config.toml
model = "image classifier"
num_classes = 4
ema_decay = 0.995
lr_schedule = "linear"
Rows from block 8 of a small image classifier, named by matrix and row number. Rows with one number belong to one neuron. Each number is 128 + 32 x the weight over its row's rms, rounded and kept within 0 to 255. All counts start at 0. Numbers have three digits each.
Before each neuron's rows are labels from the 100 images, of 14976, where the neuron reaches its highest value: "place" is the part of the image that holds the peak. Only what is clearly more common there than usual is listed. The data: retinal OCT scans (Kermany 2017). In brackets: how many of the 100.
# fc1: MLP up (model.blocks.8.mlp.fc1.weight, 1280x320), inputs 256-319
# fc2: MLP down (model.blocks.8.mlp.fc2.weight, 320x1280, transposed), outputs 256-319

place: top centre (54)
fc1.487:095115135087191145185127156100127142169127061154122104112180044112110098095137104144086120138146136141128147069130166122195150106107158091113151103164072122121125149195108141111135111117131150
fc2.487:112138098083174178105123113115090132164135145142147127137171150102081170163135151162094147139165143101126000144121159146167101097139126134224106110165109143184150161112199136161153130154123102

place: top centre (31)
fc1.682:127118135138110131201148146094099163126142072124164166121123102147108112162136115156082165134131115119091109117116095117218150108132136090118127139175131155103136154153152139140127119106128121
fc2.682:105094119146086117120090104098181138104093113096074091154104126114179104085112127078106133120121082116150097094181103081140098129107095145223156200079150106116118115087151115144124174092183096

place: top left (32); top centre (31)
fc1.189:088139135136104117129103109159101060105127101130122080108153077171069155092100129116125138128192149142095129125114142168122095148150143132108127122149141141130136119094140137134149160101094171
fc2.189:156154138069207156168170147161106100167154124150155141115170148142087161135145119157170107117113126153097019145068125131136159112185172148180089090178090159125156162179181157124121088123091145

place: top centre (31)
fc1.172:103130110065156134117125173113159132113127100152093114074168125108138101063139131148209171165148108174138102094140118147113121122151160130145099172142144066124132098104132059148155104165164144
fc2.172:142120092132144164155118101152136118132118094159092133158159136100130140137142142134149145091130115096110000107112155105127126115140122151255138145140099148129142116118237102178164125107123100

place: bottom right (48)
fc1.550:111130087116113167057117120129179093096112122147128109096157145082134132122170138136149145138116136181212130079141130157119140122153128130107139144138164078181135076093073067111114123155142161
fc2.550:217125149069162142133189140165098088143189077222204130124169163138068163137151122184162095107134136138089149152096147148138152097142136142070085043162080158126163160166155152110152088131093184

place: top left (29)
fc1.478:125113137097116140130169105104137096115129129132147134125139142152138127160133142118144151124207140132104128126127111087120090118117095128112133137139204111098123112108161149155142152114108133
fc2.478:153169168088168149180182180163103089152176117159157160120135151170085140141158107131177089130112140190097052158105123158156167125160176121157081085178087126125128163192142173105113087133092179

place: top left (32); top right (27)
fc1.604:124076100144132127140102150105149185131133129135111164112141042137152110121161128163114145103081090112109134075115111130152145131122135109123158139124120151146072156155130128153122118133165128
fc2.604:148184168163092076131130171158139131085141155134161134095096109156125125115133082141151080144106116151090037149139086125129175161122148099255130143127138070097103141166127142093089128104134140

place: top left (31)
fc1.580:124132133176117132182107167119097078128097147105181159153129138136113141109103045156113134084216152092065160136117152129121129074165073125079126143121109145134174117132120121097094166119175081
fc2.580:166175160081194143155170162175103113154136150134190165098152138140062174139132110164164081154130139150113049135082141145135150134170173121164087092174077128120127149193149153109140067149095157

place: top left (26)
fc1.54:100104159141163158229134103143068126085142130154181099129157088149113125127123089134147100086185143131096118079108110135174115127173124139112177115154084154138112156147142136113110088124114166
fc2.54:162115131078192176144170134129116123156160111173180154145167144139053162143137133176152120127139130131120023123097152137137124111167143136187091082172085156123174134159182145135135096119115147

place: top centre (38)
fc1.28:118081122086147126148135141141126197112107137157134077123152112059114103111130138104157167159169158152144126111131086136147106141130126147153083125129094095143097120126126135124121064117132115
fc2.28:114100073120124163126102097119142099140126083147095118171141139079125118120154164135148158092135120091113005122112148077141118107126120152255123147135110137129146139118246100158151121118121096

place: top centre (32)
fc1.84:102136157124107110144127137173060190163098110150104103169104141073125060082129125102131122111127142077127173144117131092142074165115142169083094153110111135124147156116179162135163124118125100
fc2.84:150095089132144091110134089116145079134138076146139134155148115085130118109143146143121160085124137094119203072080137090102091114138116182054120150128113170091157120123069076156152122118119093

place: top left (34); top centre (33)
fc1.103:089106132135137148161132128139077130140138132107149095117175105143115116056121112136165124125166136109103148114120119154115107136186125152082139150150089126127155144084183101153149120142118180
fc2.103:170161139074179154153180164154111108151158108150184153126157158146050169141114118159168089141128133151097031137080117121155150129159145130179080091173063138140149158183166161107121075126089148

place: top left (34)
fc1.264:115085159131168087160213093159097124104196083126116117082177085150139143110133100145175089109151178094122121130072066122181068173178113199114131120179123147124155160104123138138170073115122179
fc2.264:166174158157123130142133202159123106142190126154165158108132138165132140134136092106161068131104124175082173150115102112108181146168155098076109102124104111111117149155075143079097115148116169

place: top centre (30); top right (25)
fc1.515:142111133118151152140132176131149154106171119142111138061172094074147109094126094174174167165176130181096107085143123168157149134155104116124122097157130100112151157116105115129137077107157113
fc2.515:115099096145122136135109111137147117112120094117059095142128144105160130096132145121126149100120111112114025103135131085133113131109104157244139174094133127118139107110238079162151145105148093

place: bottom right (26)
fc1.335:137146133127148132097128105118128120118137076156131155140140170090136128134182120139158136146188126088104140086086104144153118109111106135137170136161173097187039086148152087131103098157104182
fc2.335:112112118130090153106090124084140193101098134105096087107111135120174099132109142096070117159102131106157170139182125157129079114099104107093171165107188143102098122101126124137132159112164131

place: bottom right (26)
fc1.620:102118133118101133053149145126093164130123139101134172113130121108131112115125114137144149118061167151193155134149135162157176118142129118103127151145088134251130110144128076136140137193161133
fc2.620:122065109164156109119109096136097182140092122124120124115110094110147124123144182112113153147166107093160074105145141135116103164157112131192159171142160088104094076085155080172160151132159095

place: top centre (31)
fc1.640:113105100141145124208141122119058180137099103143158155169141096159071113084117121166100148103161142108102154116127133092203141101154119111134140126173100138122148134171165158132144108114163159
fc2.640:089104120145080142100089117091174125104093125106071098126107147126167115086111127075086118132128117130143037117158116096132121126094105127255156187076166130139138131088179117128118168102166097