config = dict(
    horizontal_flip=True,
    num_classes=4,
    hidden_act='gelu',
    mlp_ratio=4,
    patch_size=[2, 2],
    max_steps=23200,
    epochs=30.2,
)
Rows from block 8 of a small image classifier, named by matrix and row number. Rows with one number belong to one neuron. Each number is 128 + 32 x the weight over its row's rms, rounded and kept within 0 to 255. All counts start at 0. Numbers have three digits each.
After each neuron's rows are labels from the 100 images, of 14976, where the neuron reaches its highest value: "strongest on" is what is common among them. Only what is clearly more common there than usual is listed. The data: retinal OCT scans (Kermany 2017).
# fc1: MLP up (model.blocks.8.mlp.fc1.weight, 1280x320), inputs 192-255
# fc2: MLP down (model.blocks.8.mlp.fc2.weight, 320x1280, transposed), outputs 192-255

fc1.27:092075111109151121134158128110157128125060185049078137150172170120037085159141123160120146052143152099096137099138115076114087111130133105221206081124125060127081108083073137077142135132090128
fc2.27:152082106145138180117085177153113156105174107143110111091167159092113141102134163091108124131155097166180101170162116102105102153098132123153170170088142127180169106156182078179155125105099095
strongest on: finding: diabetic macular edema

fc1.86:119112111135134147117145150030135074137134097099150114117133124119135133152152143110081089124148146156139145159131061143117156165132124144130108152118129133137140149150142103126160130144107164
fc2.86:175106139177145087074068135066133097121147109096127158180150149152096115145180115131121145172134151139094138175149115073111157165078128151160155090131076085153182073182107188166169193144133141
strongest on: finding: diabetic macular edema

fc1.700:121114136150120131122168147015146105130133095135119090122122120176137138134160173128142095146149119156163098121128093214155183179121096146144049137129111125068154136158131147134155142133112173
fc2.700:150049147164141102120062153093156121095190134111157157161220106120129094134168108098078190193171122125121097135098085079113130138118091122167176109099127126178160136181127162200129169109136135
strongest on: finding: diabetic macular edema

fc1.301:108173154128132115125142125143149130099114070138154089127128076165110066177131117162184147122142143089064105153135139116073099183120147194143085071132102172089096178168088128152105123190127173
fc2.301:145172135147105123139126097151148135192083144107117096123069029160128164109109142121145066116081098074139149061105189187162156173123152125159078106165075077075128150127089120074156093140141147
strongest on: finding: drusen

fc1.336:180144086132162143156115109131121086171130122140124050146119115112140126165107149130129121136167122112120089148114137124139107133090130139139136106140090114091142146183133123137184204136112118
fc2.336:103154163110115108153158098117144108123088160133172150147130036143215113169162111159189128155118156038107170098007146139168165120153149149118090109158153130099114148110096135103106137161164167
strongest on: finding: normal

fc1.719:124136104120125092156134126112088164130138084114112139063165138115088124098108117130140177102104155156109165125176046098077122126130122148140169136114150176198165106094096113122072115091153104
fc2.719:150095210170132100105104144083173123089180140089143125190165105165152099151159140081085176148144151113088138153110107088127199149109071131206161102141090091158192123169077190191160156105164154
strongest on: finding: diabetic macular edema

fc1.233:167158105118065146172106109133106127164118088115097059091103123126054103156132157142151136160108152127110106101155092137100165190126166154106106103119085121104124146168101090112076134197140149
fc2.233:091086098068147130151146124114113109076122148155073163100183177084079143126165107149117160186177144169100122093197157104135114057157149162082126132108162163124084098091133151150073155091103102
strongest on: finding: normal

fc1.10:158160140128161163121138127148103123136152124123105117141085127123120133163155120117148101134148130110106096101137122098115115144097126152134107030131108151115160125195152115154140200137107107
fc2.10:110133166109120113154159095129137109151079159121170134135123042147228113149152112160193130141119143016108185113007165133166152129143171147118085116168139129116108130101109142089124133174150163
strongest on: finding: normal

fc1.70:106131110137188143112151193122120142128139161066154132156176157145089145168163151107086121120152139088070114125152128085058117118149133152149151091127138127132113121123063106071076164090139091
fc2.70:124106129133130136110103147144115164096163175091239098153163125114213109127120116087084184136198133116156140125036089099084132147131083115150168154090132169146165121170110106145155132067101090
strongest on: finding: normal

fc1.105:111137173116154080143160169152146145147095141121112102151160124204124069137123099138155124099162151063095116109111122126075099166106132146169158089129127132096107091092068156101073100100115120
fc2.105:178156157158125109093100100133158157163100101094175087141081104139152127118125169121139091071090081113130135143029154171090104168083093133146122109154086075091166118168116120091173121153128138
strongest on: finding: drusen

fc1.82:109103136125102168134166159047138088134129129102151137130124120119125138148139141127123111125109112139151152140155031116107137163143110079171123158136112131105111124114152139119160147149119151
fc2.82:171087121141148106054057136070117113109122121087084158181125141152085140149163115141153179151111150141107143199206128078142139150113133138134120108147095098112159094174113187125173171116137169
strongest on: finding: diabetic macular edema

fc1.617:158155137117133138151136160133118107180139117109127101125136141119095097195138115155088123146141143135134092096122099100101123122134111160138095065156115162106176128161135146140143236107123131
fc2.617:123140150110122126145149088128144112141078152149171141133132035129218125154148122161191132138126146024119156131006164146178152123141191145120085123165154120106101131116121132109124113167142155
strongest on: finding: normal

fc1.179:094160172157135167107185139181141088102107090064144132144115102127115096164134085137151087142180129094148092163151121140133168169104096175105110081127146138113129167163181143190115165138097155
fc2.179:045119064103156128154180106111087088122111174143183133073128062133165183125134092186148173174156137064110154113055162123136162114179180155083108105092173155092095152073083160126110126145158135
strongest on: finding: normal

fc1.225:212167077122117078170120131125146127127118141135112115112140116137118138161176142101084084107153062105111080067127135169133131131122110126145127085127118111125129081103142162127130214079146107
fc2.225:095151133103129136147165112135126119124102150165157149122139053134190112149159112158171133141158143051108195115036147127156150099171182158098076111165162150102092141095101134096118129166137158
strongest on: finding: normal

fc1.407:086141118108145126125147115157111098152096184128110103131103170137149144159153193119102101124161112038142099118110158149112129209157131133130154084123122168144114122142146146134168096140118168
fc2.407:147158140151116116137111107143143158148110160111216098136095114137246132118126166130153101108103104099149126117000116148143126158105111118140125128136111106106156146128129111106164128093128145
strongest on: finding: drusen

fc1.291:110124138145129162100075152145116126150093158103109111165129184148120056088070139151139133092119120177150106159174135132135046131037136160132135161123118152061089155140134145144154065153157150
fc2.291:071122065074139166141165140153077152112121144166208133086142195107133177138124112149122139128153118160133098103102132120113095116187140097074138143103167165129081135083200110110084137101087090
strongest on: finding: choroidal neovascularization

fc1.26:079134113110132169171199162188130110123110163078100140117150154135117096198119159172070129097103150091128162123117111133096148105167119148114171052105206130114121138151107123074073220171100126
fc2.26:129148164116127124171154106129124112150106189129194130138130037159232096126136121152157124113116148008127165116000125140162156162129163134129117131172114135102104152122087154106121123126144149
strongest on: finding: normal

fc1.408:104083129127133076115130110069176132155107161112101162117145123117090094139136089097117147063129123100130110109144118086130069111112111090243180095134118104108064089035095132101122133134140108
fc2.408:147049127134145193108104189125140157111183123193036126109149190139139140134142132124111145135160076158158183156205098092136128124143140101132164169094166138163143131121144102133139131108142127
strongest on: finding: diabetic macular edema

fc1.197:112189122126142089129117136169108155122141150139139111103139106102149157089079167111076138099119128234141108109171093104148082135073114144127126157116140131122158159164143136142159079149147113
fc2.197:100098092099137153129142181148095122084159132168182137091163153076132178130137125140126151133188104152124143130111112116119117096166140131083150167086176161153110116091225123144088126111083060
strongest on: finding: choroidal neovascularization

fc1.530:133194140160126117114126140150102158134160112103132117069127113090052160109122142141147128139102150154142130098191059119090149151108096192140129139108094163161182115094107108147118105096100140
fc2.530:143086173156142106102099139086189139077181170111164129172179116158175109127140119097099193149170136093116154148085113092151172150135056112193153127125095132142162125163086183172143151076163149
strongest on: finding: diabetic macular edema

fc1.48:099046100095167130139129136117178128132085140079076133151141133139051112141136142161124163049124107093105112130127121101073087097146135111245194086147116118117049097078083154058130151137162082
fc2.48:167129116152115175151081157158137146118174164100097091127143162099079123111106170082077093129082105169184069132197094110093111180070102115159158159114101093173193117162146120142166127098118108
strongest on: finding: diabetic macular edema

fc1.712:041162107078147111140136145182127118159104180117100068120103124124124136162131153168145086115139117083109072127143137120079120178133134190155164084129120127124118103142121139120091112121124157
fc2.712:155169148137116147140130126160145151156110147111191092106091132144231098113110174118113108095093098112170124099000107169122127165109114115164139140147104111104144152133114105089167106098118150
strongest on: finding: drusen

fc1.392:112072092120140125125140156098178160116114117081124126156171116145085094164174158136159155089152128125100136114133083102087071099104148126215165110129118140133045113153031120054122162110163090
fc2.392:190149072168127157147092160141084128195160095116110071127108136105098163108113154112128074064089125144168087136157118169104085176077147133158154127088099058127155132154190119145186127139095071
strongest on: finding: diabetic macular edema

fc1.84:107118084091133150109135146133144079166088124143161092144112161131041118152110102188109113105106117086146127195158136099119127172104121136137147076170111072146111116137170120068142078118103172
fc2.84:170169109158141125107107099150113158176112125098071085150088120160078126124090162093146087074090132115147145134223146207132120150114132095152097098157098067106146136164095123125192066129129126
strongest on: finding: drusen

fc1.733:162144095096133092122098119023128109129083134155092158102123128119107066164175099158156144112170144131123119136131095101100076102114138148128160133143119175122090157124132117133128148153081154
fc2.733:183136123183084100136082133117137148124136087117165099169125115149124132131115159079129122125139109153086118171077093125110124178070118122198167136151073098160168094198136118145173115131098114
strongest on: finding: diabetic macular edema

fc1.274:112063111117147119138124134090154149135096114107092148157141139135099092145132148165093162061071160084097117090132132090089081117120106119255168094146108121156086097061075104083159162144121102
fc2.274:140129160156092168166092156148154184131164197138128102128118193148150109128091146094074106134102076163170127119156092121131143167111075078181155181133119103140181175167092098134135114077141148
strongest on: finding: diabetic macular edema

fc1.216:127108112071108094120128082053094111136105133107130175104169152137107122165134088104116105129105130124138135118126100088106139102122114100204153119138124109127133171069127130146150121095142098
fc2.216:127075134078121131157098130119168133121141183166080121102129166183121128133126126144146175146119114093146161149196146093160160097141115086114148155150119160099130157138087109132111134085167187
strongest on: finding: diabetic macular edema

fc1.318:063112124104114175163181152206092105108117162066085151089131174120105096193116137149088168026103120103141133107127133121086105070162137124152174102133185152105063122082125149030082158125146142
fc2.318:141134160095139125132136121112124124140116170137210112127129113171226096135130113139127102118113160104121161112000134123152148153137139140128130152191143131106107156107099160100131146123149153
strongest on: finding: normal

fc1.349:095080128135186100112150150091186152107120168084125154156162074162082111151154136141159134095149112121097161129147113110077093090138111128178162116122109128099072112148034171041139137095150102
fc2.349:154148089167166189107095158161088144174147077129068081073123134082077153131120182096140096092076129163194098160208117154141076154080154145148142148115113104139136070141182078133162111119090099
strongest on: finding: diabetic macular edema

fc1.484:164158116144149119120104203120114184142147084066169124125143105102128118140110177088144162141143135165119087111182053099150109090093182203111116127145139134107127143088143099149088132130157107
fc2.484:126120131143126129129136148124142135091174147137218120095177194096172137122117141123077168117207116218139103132055089125066085120127128135148181166141141148166143138153164112160119120106078069
strongest on: finding: choroidal neovascularization

fc1.107:102182127075128120155199126154112074095064162090115118174113128141103072150134068132120098115121120117192103178163118084134107144154123136091149082135161105092115145175193156111098161134089164
fc2.107:064112148092142119108146101106108099106113139159124149135163081106150136163177114174149179168169162073104124154091128101155142096176206174079089101121145167113098115077151178143107160187151150
strongest on: finding: normal

fc1.59:182109118100118139171083144079148093100094144090114162141100183143114125144154084145115134138126182126134145167200060127115126078125151106087167094126151150127126149133138114122168186140118120
fc2.59:096175113102091136173157095162143142171093182139167099104076112140197135111102146157130091078090107092159159090055154171166155120151118090102086123136141140095102188106106094082116090133154174
strongest on: finding: normal

fc1.552:143103095104071099143145116066138095125122179091099152105121149147118101130137068119092113091122118124153132140125134103165116133141128092202120136126150116138123144056183119120162147090135119
fc2.552:166103158134123138132090150101166170166149181170044096125103148163156143131113139114118125133114088109125186123191150105157174160125089107161130155118107122123144167157087122119146111076161186
strongest on: finding: diabetic macular edema

fc1.721:224096177125179181199109126138140166212126102138067057151113094116121093103094158132143139136146166118153121073149124135117070149077149122125134114130054126090101142109127138134116156173113135
fc2.721:087100146120136087087160111109133088094089100134145181139173095145159133158193102172148160159162169078091138156073169108165136085164154152094088102127180187099103116107111186121079171161128155
strongest on: finding: normal

fc1.451:137139124113112145098115143112139131138132115119132112136115080172134127173142147136174130135142123086092081169106118157066122127117142185139118098126077156092083142132069113103190119125126158
fc2.451:186128144176127115132092128113156158137135119095213122137114092131203155122110147100119128135107139121125112131000105110109117161100054119169132117149068083112181142177121127136173123096121134
strongest on: finding: diabetic macular edema

fc1.574:128181157134118111129153093153086087137111131128111120095098145165034107119120050151119070123152136131135132137156122129153151170098118149171135154154109103096169088105165121147153085101103132
fc2.574:155127148146125091110106088095184119148098161077151126174096102164195115182154134116121131140100134072091165116079141120149173162095061122162082073152104121085147153160090165098152148133161158
strongest on: finding: diabetic macular edema; finding: drusen

fc1.183:137069098096108073129126105120106200120120136085109152115175148144085093133129124128113184060129107135106151087121082119143100095126137087211140124131130169148064116118097131072108133114195099
fc2.183:115127195143100136137105142118236179115117176161097103142132138167204118128120169080101122128134124086134125120153115114174159131123070085166157150163134119132148165155093109132162115080164177
strongest on: finding: diabetic macular edema