{"dataset": "retinal OCT scans (Kermany 2017)", "train_examples": 98430, "image_size": 32, "inner_norm": false, "widths": [80, 160, 320], "optimizer": "adamw", "beta2": 0.98, "final_lr_fraction": 0.05}
Rows from expert 29 of block 3, named by matrix and row number. Rows with one number belong to one neuron. Each number is 500 + 40 x the weight over its row's rms, rounded and kept within 0 to 999. All counts start at 0. Numbers have three digits each. After the name is the row's rms in percent of the matrix's.
# up: expert up (model.blocks.3.mlp.up, 32x32x160), inputs 0-79
# down: expert down (model.blocks.3.mlp.down, 32x160x32, transposed), outputs 0-79
up.0 092:565497535473496465546512500435526502520547461529474563603447425579503504545564495529560508539506452531459426464437480580440469496490555463463460516541538527479546459477585524516467495531568486527529483425501516496493467596500504523460493498
up.1 100:595502558526503462484568495458489456569549482469452576549495506575523468508510462541605536470539449529512538439537495527417456482496478465535481568497432442457462443495550522486542540482502422484505532505549495536553499583435577498438444536
up.2 099:539500513474406515549471504453508517520496459556504535529421393523511495539573495551489487524432492544490412481490529548424481491484570427425516481551590547502563469465553533503441499570534533541544452457481568473483467524514472519500546498
up.3 104:551500564478456476565484497433496480492486451498482542604431421580486507528576497534530464535492459536471454492455476552434444498509559448484492526532560527454557459489563523507459491536574470482556491430516545489470456571472506542471496484
up.4 096:552497490556498480489606443517491498583547476503471571495519512481489491432497485504502538435521536525513544473568473486460425523498435463531485625511414430465489457454574503470524553484452452580458508519548498534514509561446504461451502500
up.5 101:581496548534511468459556469483478466565559504504455561551497500526503501535470474519597511482547451531498559459535451522431431517496492439528477602508441465454473463477519490478569531518520431492474515496533500538555490610466605474450468511
up.6 098:554505536543519468442535510471472465551551503472482565566569548534517479526459475475578518453592456515495579411524451524467469496487503492539470569474443474467460486509504494482582529466496452484508538502524466566570497564501609460428450533
up.7 118:497469497470461496597481512442491492491449423509505497559480385574495495477555522516484456514451447529482431486457474542463461492535550437467563464531563517493562500470529518488433492548556467528557454453519507469454468482458443552502560487
up.8 098:437490507499523515527544453495462476453444466473505487512553547469487502444464515440392538514470562495506481451472513450505489506505499466532496469494491519438459585465525481466515548484434465537508462515529577523518658526509493527478546475
up.9 097:497491479512491498568460505421496490530473493503475448510480479506523499546511497467462493538489489511513413466468515536443468510500545430478484366541634620527523488511547516496420503527545495490566470447537572530433483524551509534475499504
up.10 094:564498559526520459454559490473484444558546493467464563558496527534523476522487449520585516471572489513526551430519483490447464487530479456561473560472435463449473454524529529467553534501488418472503510514559488546574508582473594479420462529
up.11 101:603522561551490444501551475447489479563514462480470591554445477571504490552514456533563508502504471559510509467554491535422428516494489440500500585489486480461502426493557496496515524529519437492481515472520545533495492606433517503431476508
up.12 094:563495554533502463519521453431495484539478466509473574561416464551471474525528487548519485514492478546503485472518514559398432488469481427493496551507507492465544456469595500496480520549511422500505477462526554526509485581394517528465505487
up.13 107:583513540514490481558511488445485483562517507506471559540400470552479481514573458565525518503491517575505491491519530531416428513511480422500489564528517464483545446454618504471463537518498462533479483457508525492476455569424483511457495512
up.14 108:509601502579404588466465513526520495476489538447488510474474414478507486510503474527566474571458497482532453602564547510465456491478555410489480464514533546460532447490474511489496501506486517474482461443531541494525534517554559453488568502
up.15 112:495470422489549523501515509440477501473486484517480487466536557415529495494545515503434564484443577531525455441478536446523503485516479545507471428527533501549464579513538545484446549458503496543530523514497551505424541454529433477526486515
up.16 099:516572558524493546486489491546570504530497563536492565478509491445511507515507459499481506498486475503499523590582462493513436549525473466506457578514482485507535449500548545482497556441517479545454519436512496535489488532429489447525552507
up.17 078:436542502486492553525459500486527514458480534528558450557503476462468533543528517506579478489553499456434474576474465560557498554515546573454482514496479582509576473449472497537530482502479593505476527401475453448542468448463464420579572474
up.18 096:589511575555493456480538472461510484567518479471486580578432492594518468542525477517571497524526470541482503446533492541428438518482499446499492573510501464473520433491551499480515530523507426496475527440532541512528476599450560497444459508
up.19 101:527503503499551491474559412475472476535423425447488473578475422506485470489520516457544477524469579528538514445499443556467478503492540463516562481490461520448482454499460453496486532565452437530497549578512519511493518555480484596450478513
up.20 110:513488473478448506572492499446505510511482421508508529573506364539501510474520505511538468504441467526487397502463484544459442506533516438478525492531534510477576476456568531492468488524521469562550471443527516485446468509453436524503594494
up.21 114:519496504414445493587464546449503500496446432478474520546462442583515500495527502508484468547475458519480416483430474521450464483511591454471507476534561530480530477497527549512438472537585457473562475478520526451454465520518453549477511512
up.22 094:504488529500496522538547447485504516553511568559493568496481517451503498492553488535441528449432516524495553532503493513473425514496427406504487562571496471504528521449585512477469565461483457572467434396498523537466472537378462484499542502
up.23 091:560492567513488460522502487473506472553498497514472574579438471631497484539533488540560486538522437531465484493498503543435463494474481442509475555498507463502531437441564503491511511552547429467500490451526535519514468610441552497466508504
up.24 108:405501477521493463521486508495472533434462563491479469439562549452526487508476482472427520560504523458522488530411519464573542462515531491533461439538527576476468549580470515499476511463492537467534482472557486562466524478480518507509505519
up.25 087:569504558522475434532536514466491458556508459445472534567463509594492455532506462541556493510565493544486488439491493523411483494522485465559477542477484482456515431479566516486504501529524457452500529478533499496536461574428548507413498498
up.26 110:602487531538492460481570462474476472571531465477467583545497501527499466511494470529582530474510516542515557422542498513415447491498473445527478581488431471464473444468548503480554544497467431513491535504557536548547522593465583484435473514
up.27 104:422519479507536484553481503487482517425426533484490467490607557439491469496487489482393524536499524456522465503385510425559526486539530469540453407554551561480477560529506542499484519458507497466545478464551509545456570463489466543517561500
up.28 091:512473532498522472497501467509504553494493494513552455554551516487487541558499484543511505503523488495469526568446467527558465539504525524483516550484431458534568502483445497542549426483451539477416516462460475472483497501461451430579555498
up.29 090:571515580516513485513508503466540468538519552472460559549479484587519487541541471520575512533561417517503512486499474543439477510486519446519469546529490467471511403497569497485487513516543456470483524469513509529552457601431547483475462519
up.30 092:540506483576576538441583411506535499537511450512491534480431464456482515429527504444468538494497517519485479465560413511445467537493480450507499576501517537422450448488488521510465489496498436545494562540537513495461567521502492488497448495
up.31 103:544539519524490513541537487489522492561502539537494570472488475438474500491554476565452517476433530538505519572552504532488422537531426468513472564554501463495546463461570530494459552447478485604476459415512504515455476521405443482516549498
down.0 098:497514445463556505474465434531502559503551479472532539459497517473483453475539533519485491485489524483586572495500540495512491495552436562463449508558455397464493537524470454514546535439488544517496559559529410473444447457473473504486453550
down.1 088:541489414479582482524433453527510514496520457512523424467500482508471486434579477499503499485490483524523487493507431541504504517528501511479501502567512444467504478490489516539462471422500496565568523501557443455454430465460473458463468559
down.2 104:454483440512518504489520511551493538511521516525524517508531548514495398508510550473516492483494502477579555416463542435548529507490450520519482478526454453480512537508511450490521528392495527528469562499519424520531479429522518515510498499
down.3 110:471497414470570470516484467567535542479574476490522511459482519487474455426528533499465475493472528511599556486494528500531508497558437559475463477533498456451467546487496469551518530410481506527509564537489403470496440437493493480502480542
down.4 093:550455466474529527506448496467524457514572454467524483529543461537430555466509472533594479450554461532485493519474474501474422544557523481484532470554531422479508477522469504505475482480527447520516520506551478413449469426459475472466502587
down.5 094:512485428490570502540422498491511531504520431498515456479492444489470567463592488544567496477494524530520465505494406557518484544520510567479522531572544433483532509468498514549459474468481465574582538536535474408445473483470484551489498525
down.6 089:487473425485531512506433463485512525532535454527490462482509413499507548449523502573550545517488497559480458531500403606499474559554500499471485483575566436465468525479487500556483476522475455596529502509491517485434448491433457484471507521
down.7 125:500544469483571498507468480556517536467530516525506486491499568505462402444544517515494496498499529489598592459460560469553524496492463536514459500494447472474482491503468475507525542387450535487474556493483409460517474442480520478509479499
down.8 099:552534507535475559485527503544491544541542528528514501483531521517479537541558487560499509518516536523476517504488490485445484521426541468460491520482558506473514480486520505488512492518504458421430468408502544421387443447468501439496469516
down.9 096:453463504494574537481449476526524564500513530506502514546507543480539434522539500471510487494486515451528581482479512477537502477481489502537445509490465427398506596486501386483513561454454487497486556536541531487492496500468498499532522533
down.10 090:507455448479568514539453467526523574518514449522539453509485497504515501463544447502545492466466548537496499520501495574490465567591508502457527509537526459427518509463504482513518479458507465547535531499514475421418483433425469481501507604
down.11 097:484523441468604506514460486577520498477537424527506456435541479501440493459581540501544506492466467525557501478479484525532485543555452532505519475525508441450494526458565564516457525445485485536523536528528446419442493448499466491488449582
down.12 092:495508399438573507543464487516566534480537446471527453492539504513431505457584521481537441481504516489557518493506517494576487574523495538509524484531490488446498518450503481502473543448472482505507554521502463432447476459460440475475470559
down.13 101:507517412428565536514482498537529507457522485471551453474531506521434479440569534512554452496488460523534506458479480507591464507562465559496496462492482455445516475493522482482489523401481519530543530507520415393476502430445471480488462574
down.14 123:489533556534477481486550492506477511508486528472527556537516550558539452582448521503513508463534453475488463454511500368506527488447452509505533504459456519515539516509440465522518470536526495439451524502535469529527508494515541563516502466
down.15 110:507548550537529568428575581512523457562563538527464580551527531526597450518501444484564539513481416527515495529512514436492504414458489438484470475440496433480529456488492492415511470457518500456440523476538533492470536542447538507466441549
down.16 094:468513532495502515539536551475461497583533491464499466496576498546507485511529461492544504501503440591489433470528498434454464508502506462521534512498441500498530453508466524505472435512554481528496491548538395469431495474511502550475460495
down.17 092:438493502454459515501575545500544460454539452490456450503541485526460522453523498421545480488515454514485488493442445534511478469550518492532542481483487526537489497479558534463446487469474485558560496519516471480538525499520473450435515522
down.18 090:534509404500592518523467479509512542500560440470496439489507486490444534443548495507518461495484512526544505489500480540517479518569493529509495503522509461443527512451491518520454532408447494588528563519554464422426480451503445464515463541
down.19 107:495493475471458477470476561518511494471571476499520525454424492541452540439481522499540529556577516482513506463498553484534502469499403507520510494491482454549447541526507496525484522500412535461532481464485542484487501455572501458506521479
down.20 115:506477451456546482472503472556512504474598502508510539479550565538458438465544514497513535466521516495590584460444528454516476502502473537502456477512435493475488484507446478490549522410481584510472558517501385458507467476492487462504484517
down.21 126:493519462489558484510469496557494489488533503521532548467465566513487401476540490468447526523474511455573615481467536488558533494517464551494426510519473437472460505524462454549530538411442512508482562516480436511505465497497525460479468551
down.22 088:506506480474555587494465556540514543510506479449577481523459517585446474514547545496523433494545431453487479439461520430468496556496530480471565460481499498529557425473499508538468477473522533534502553512521460453444515459476532494508509509
down.23 091:487481444473584526542457475562567520475558485487504481461502508485455465471562475505519455492495528469549468478438516505524500546541506547465482446550504465453515529455513475538509566406450508532542534550498424403479479410493453501477507555
down.24 112:547495571531494512474492504591504542573455520535526541543461538511575445543471445547522529478483502477477491540533495415476510511442447408485475539508518497463547535477523459532519370539553496455443504438508543482463474540441576513505481521
down.25 092:508467437483542548504413472571544543466529466490490524479458472484479467469569443532520451493435490527542508478501437540511467487564491509494453499531470450455489482474528475514490526447508463514536526480503474423488476451469445479483481562
down.26 092:499480435476548504528489434518506520485523453499505407501508444495433538473574497529577447490440523525495503477468454542522458524557496543474511491579514425477499506497517498524496509447500490594541501515517518426433504434496464471488509537
down.27 103:456513567532526550498507468551530538554503540517508591558451572582517452536457443543565502504439457513506512517519552441495472485447512431511469548506518442458485483499506422481530475473515483416397498469500565501503462515479576514494517472
down.28 089:427514545524517483508536553503523434523591477435444453554510436552502551445567520442505478488503449500564476460419545495484456482482531437555543498490494526558505478491521510516495453520451494535539463517534421493545529523530463521489490493
down.29 092:480513429441575514543435423575499519503505459504534454467524438489480485482561481537519513430499516521504528468497486536513508552543487496514505483584499482433494497480449504532538510467519486566538522536522478433437490462490457489452488567
down.30 090:524503549518496508513505560528480456546591502441459482532513533589460530515498489455584500541514504536520530500558478503440460454524432432511534479420454524529493452530501539453463527504456504515489527506543473508485515507607494510496469504
down.31 100:516525494464519550479511512486504488550555459487522499515567488571455476473532520512596437482532407514531498456468530477509451527491557495517512476533457451474519456538442541525511450441497455494511500566529428455423490449488495480475440510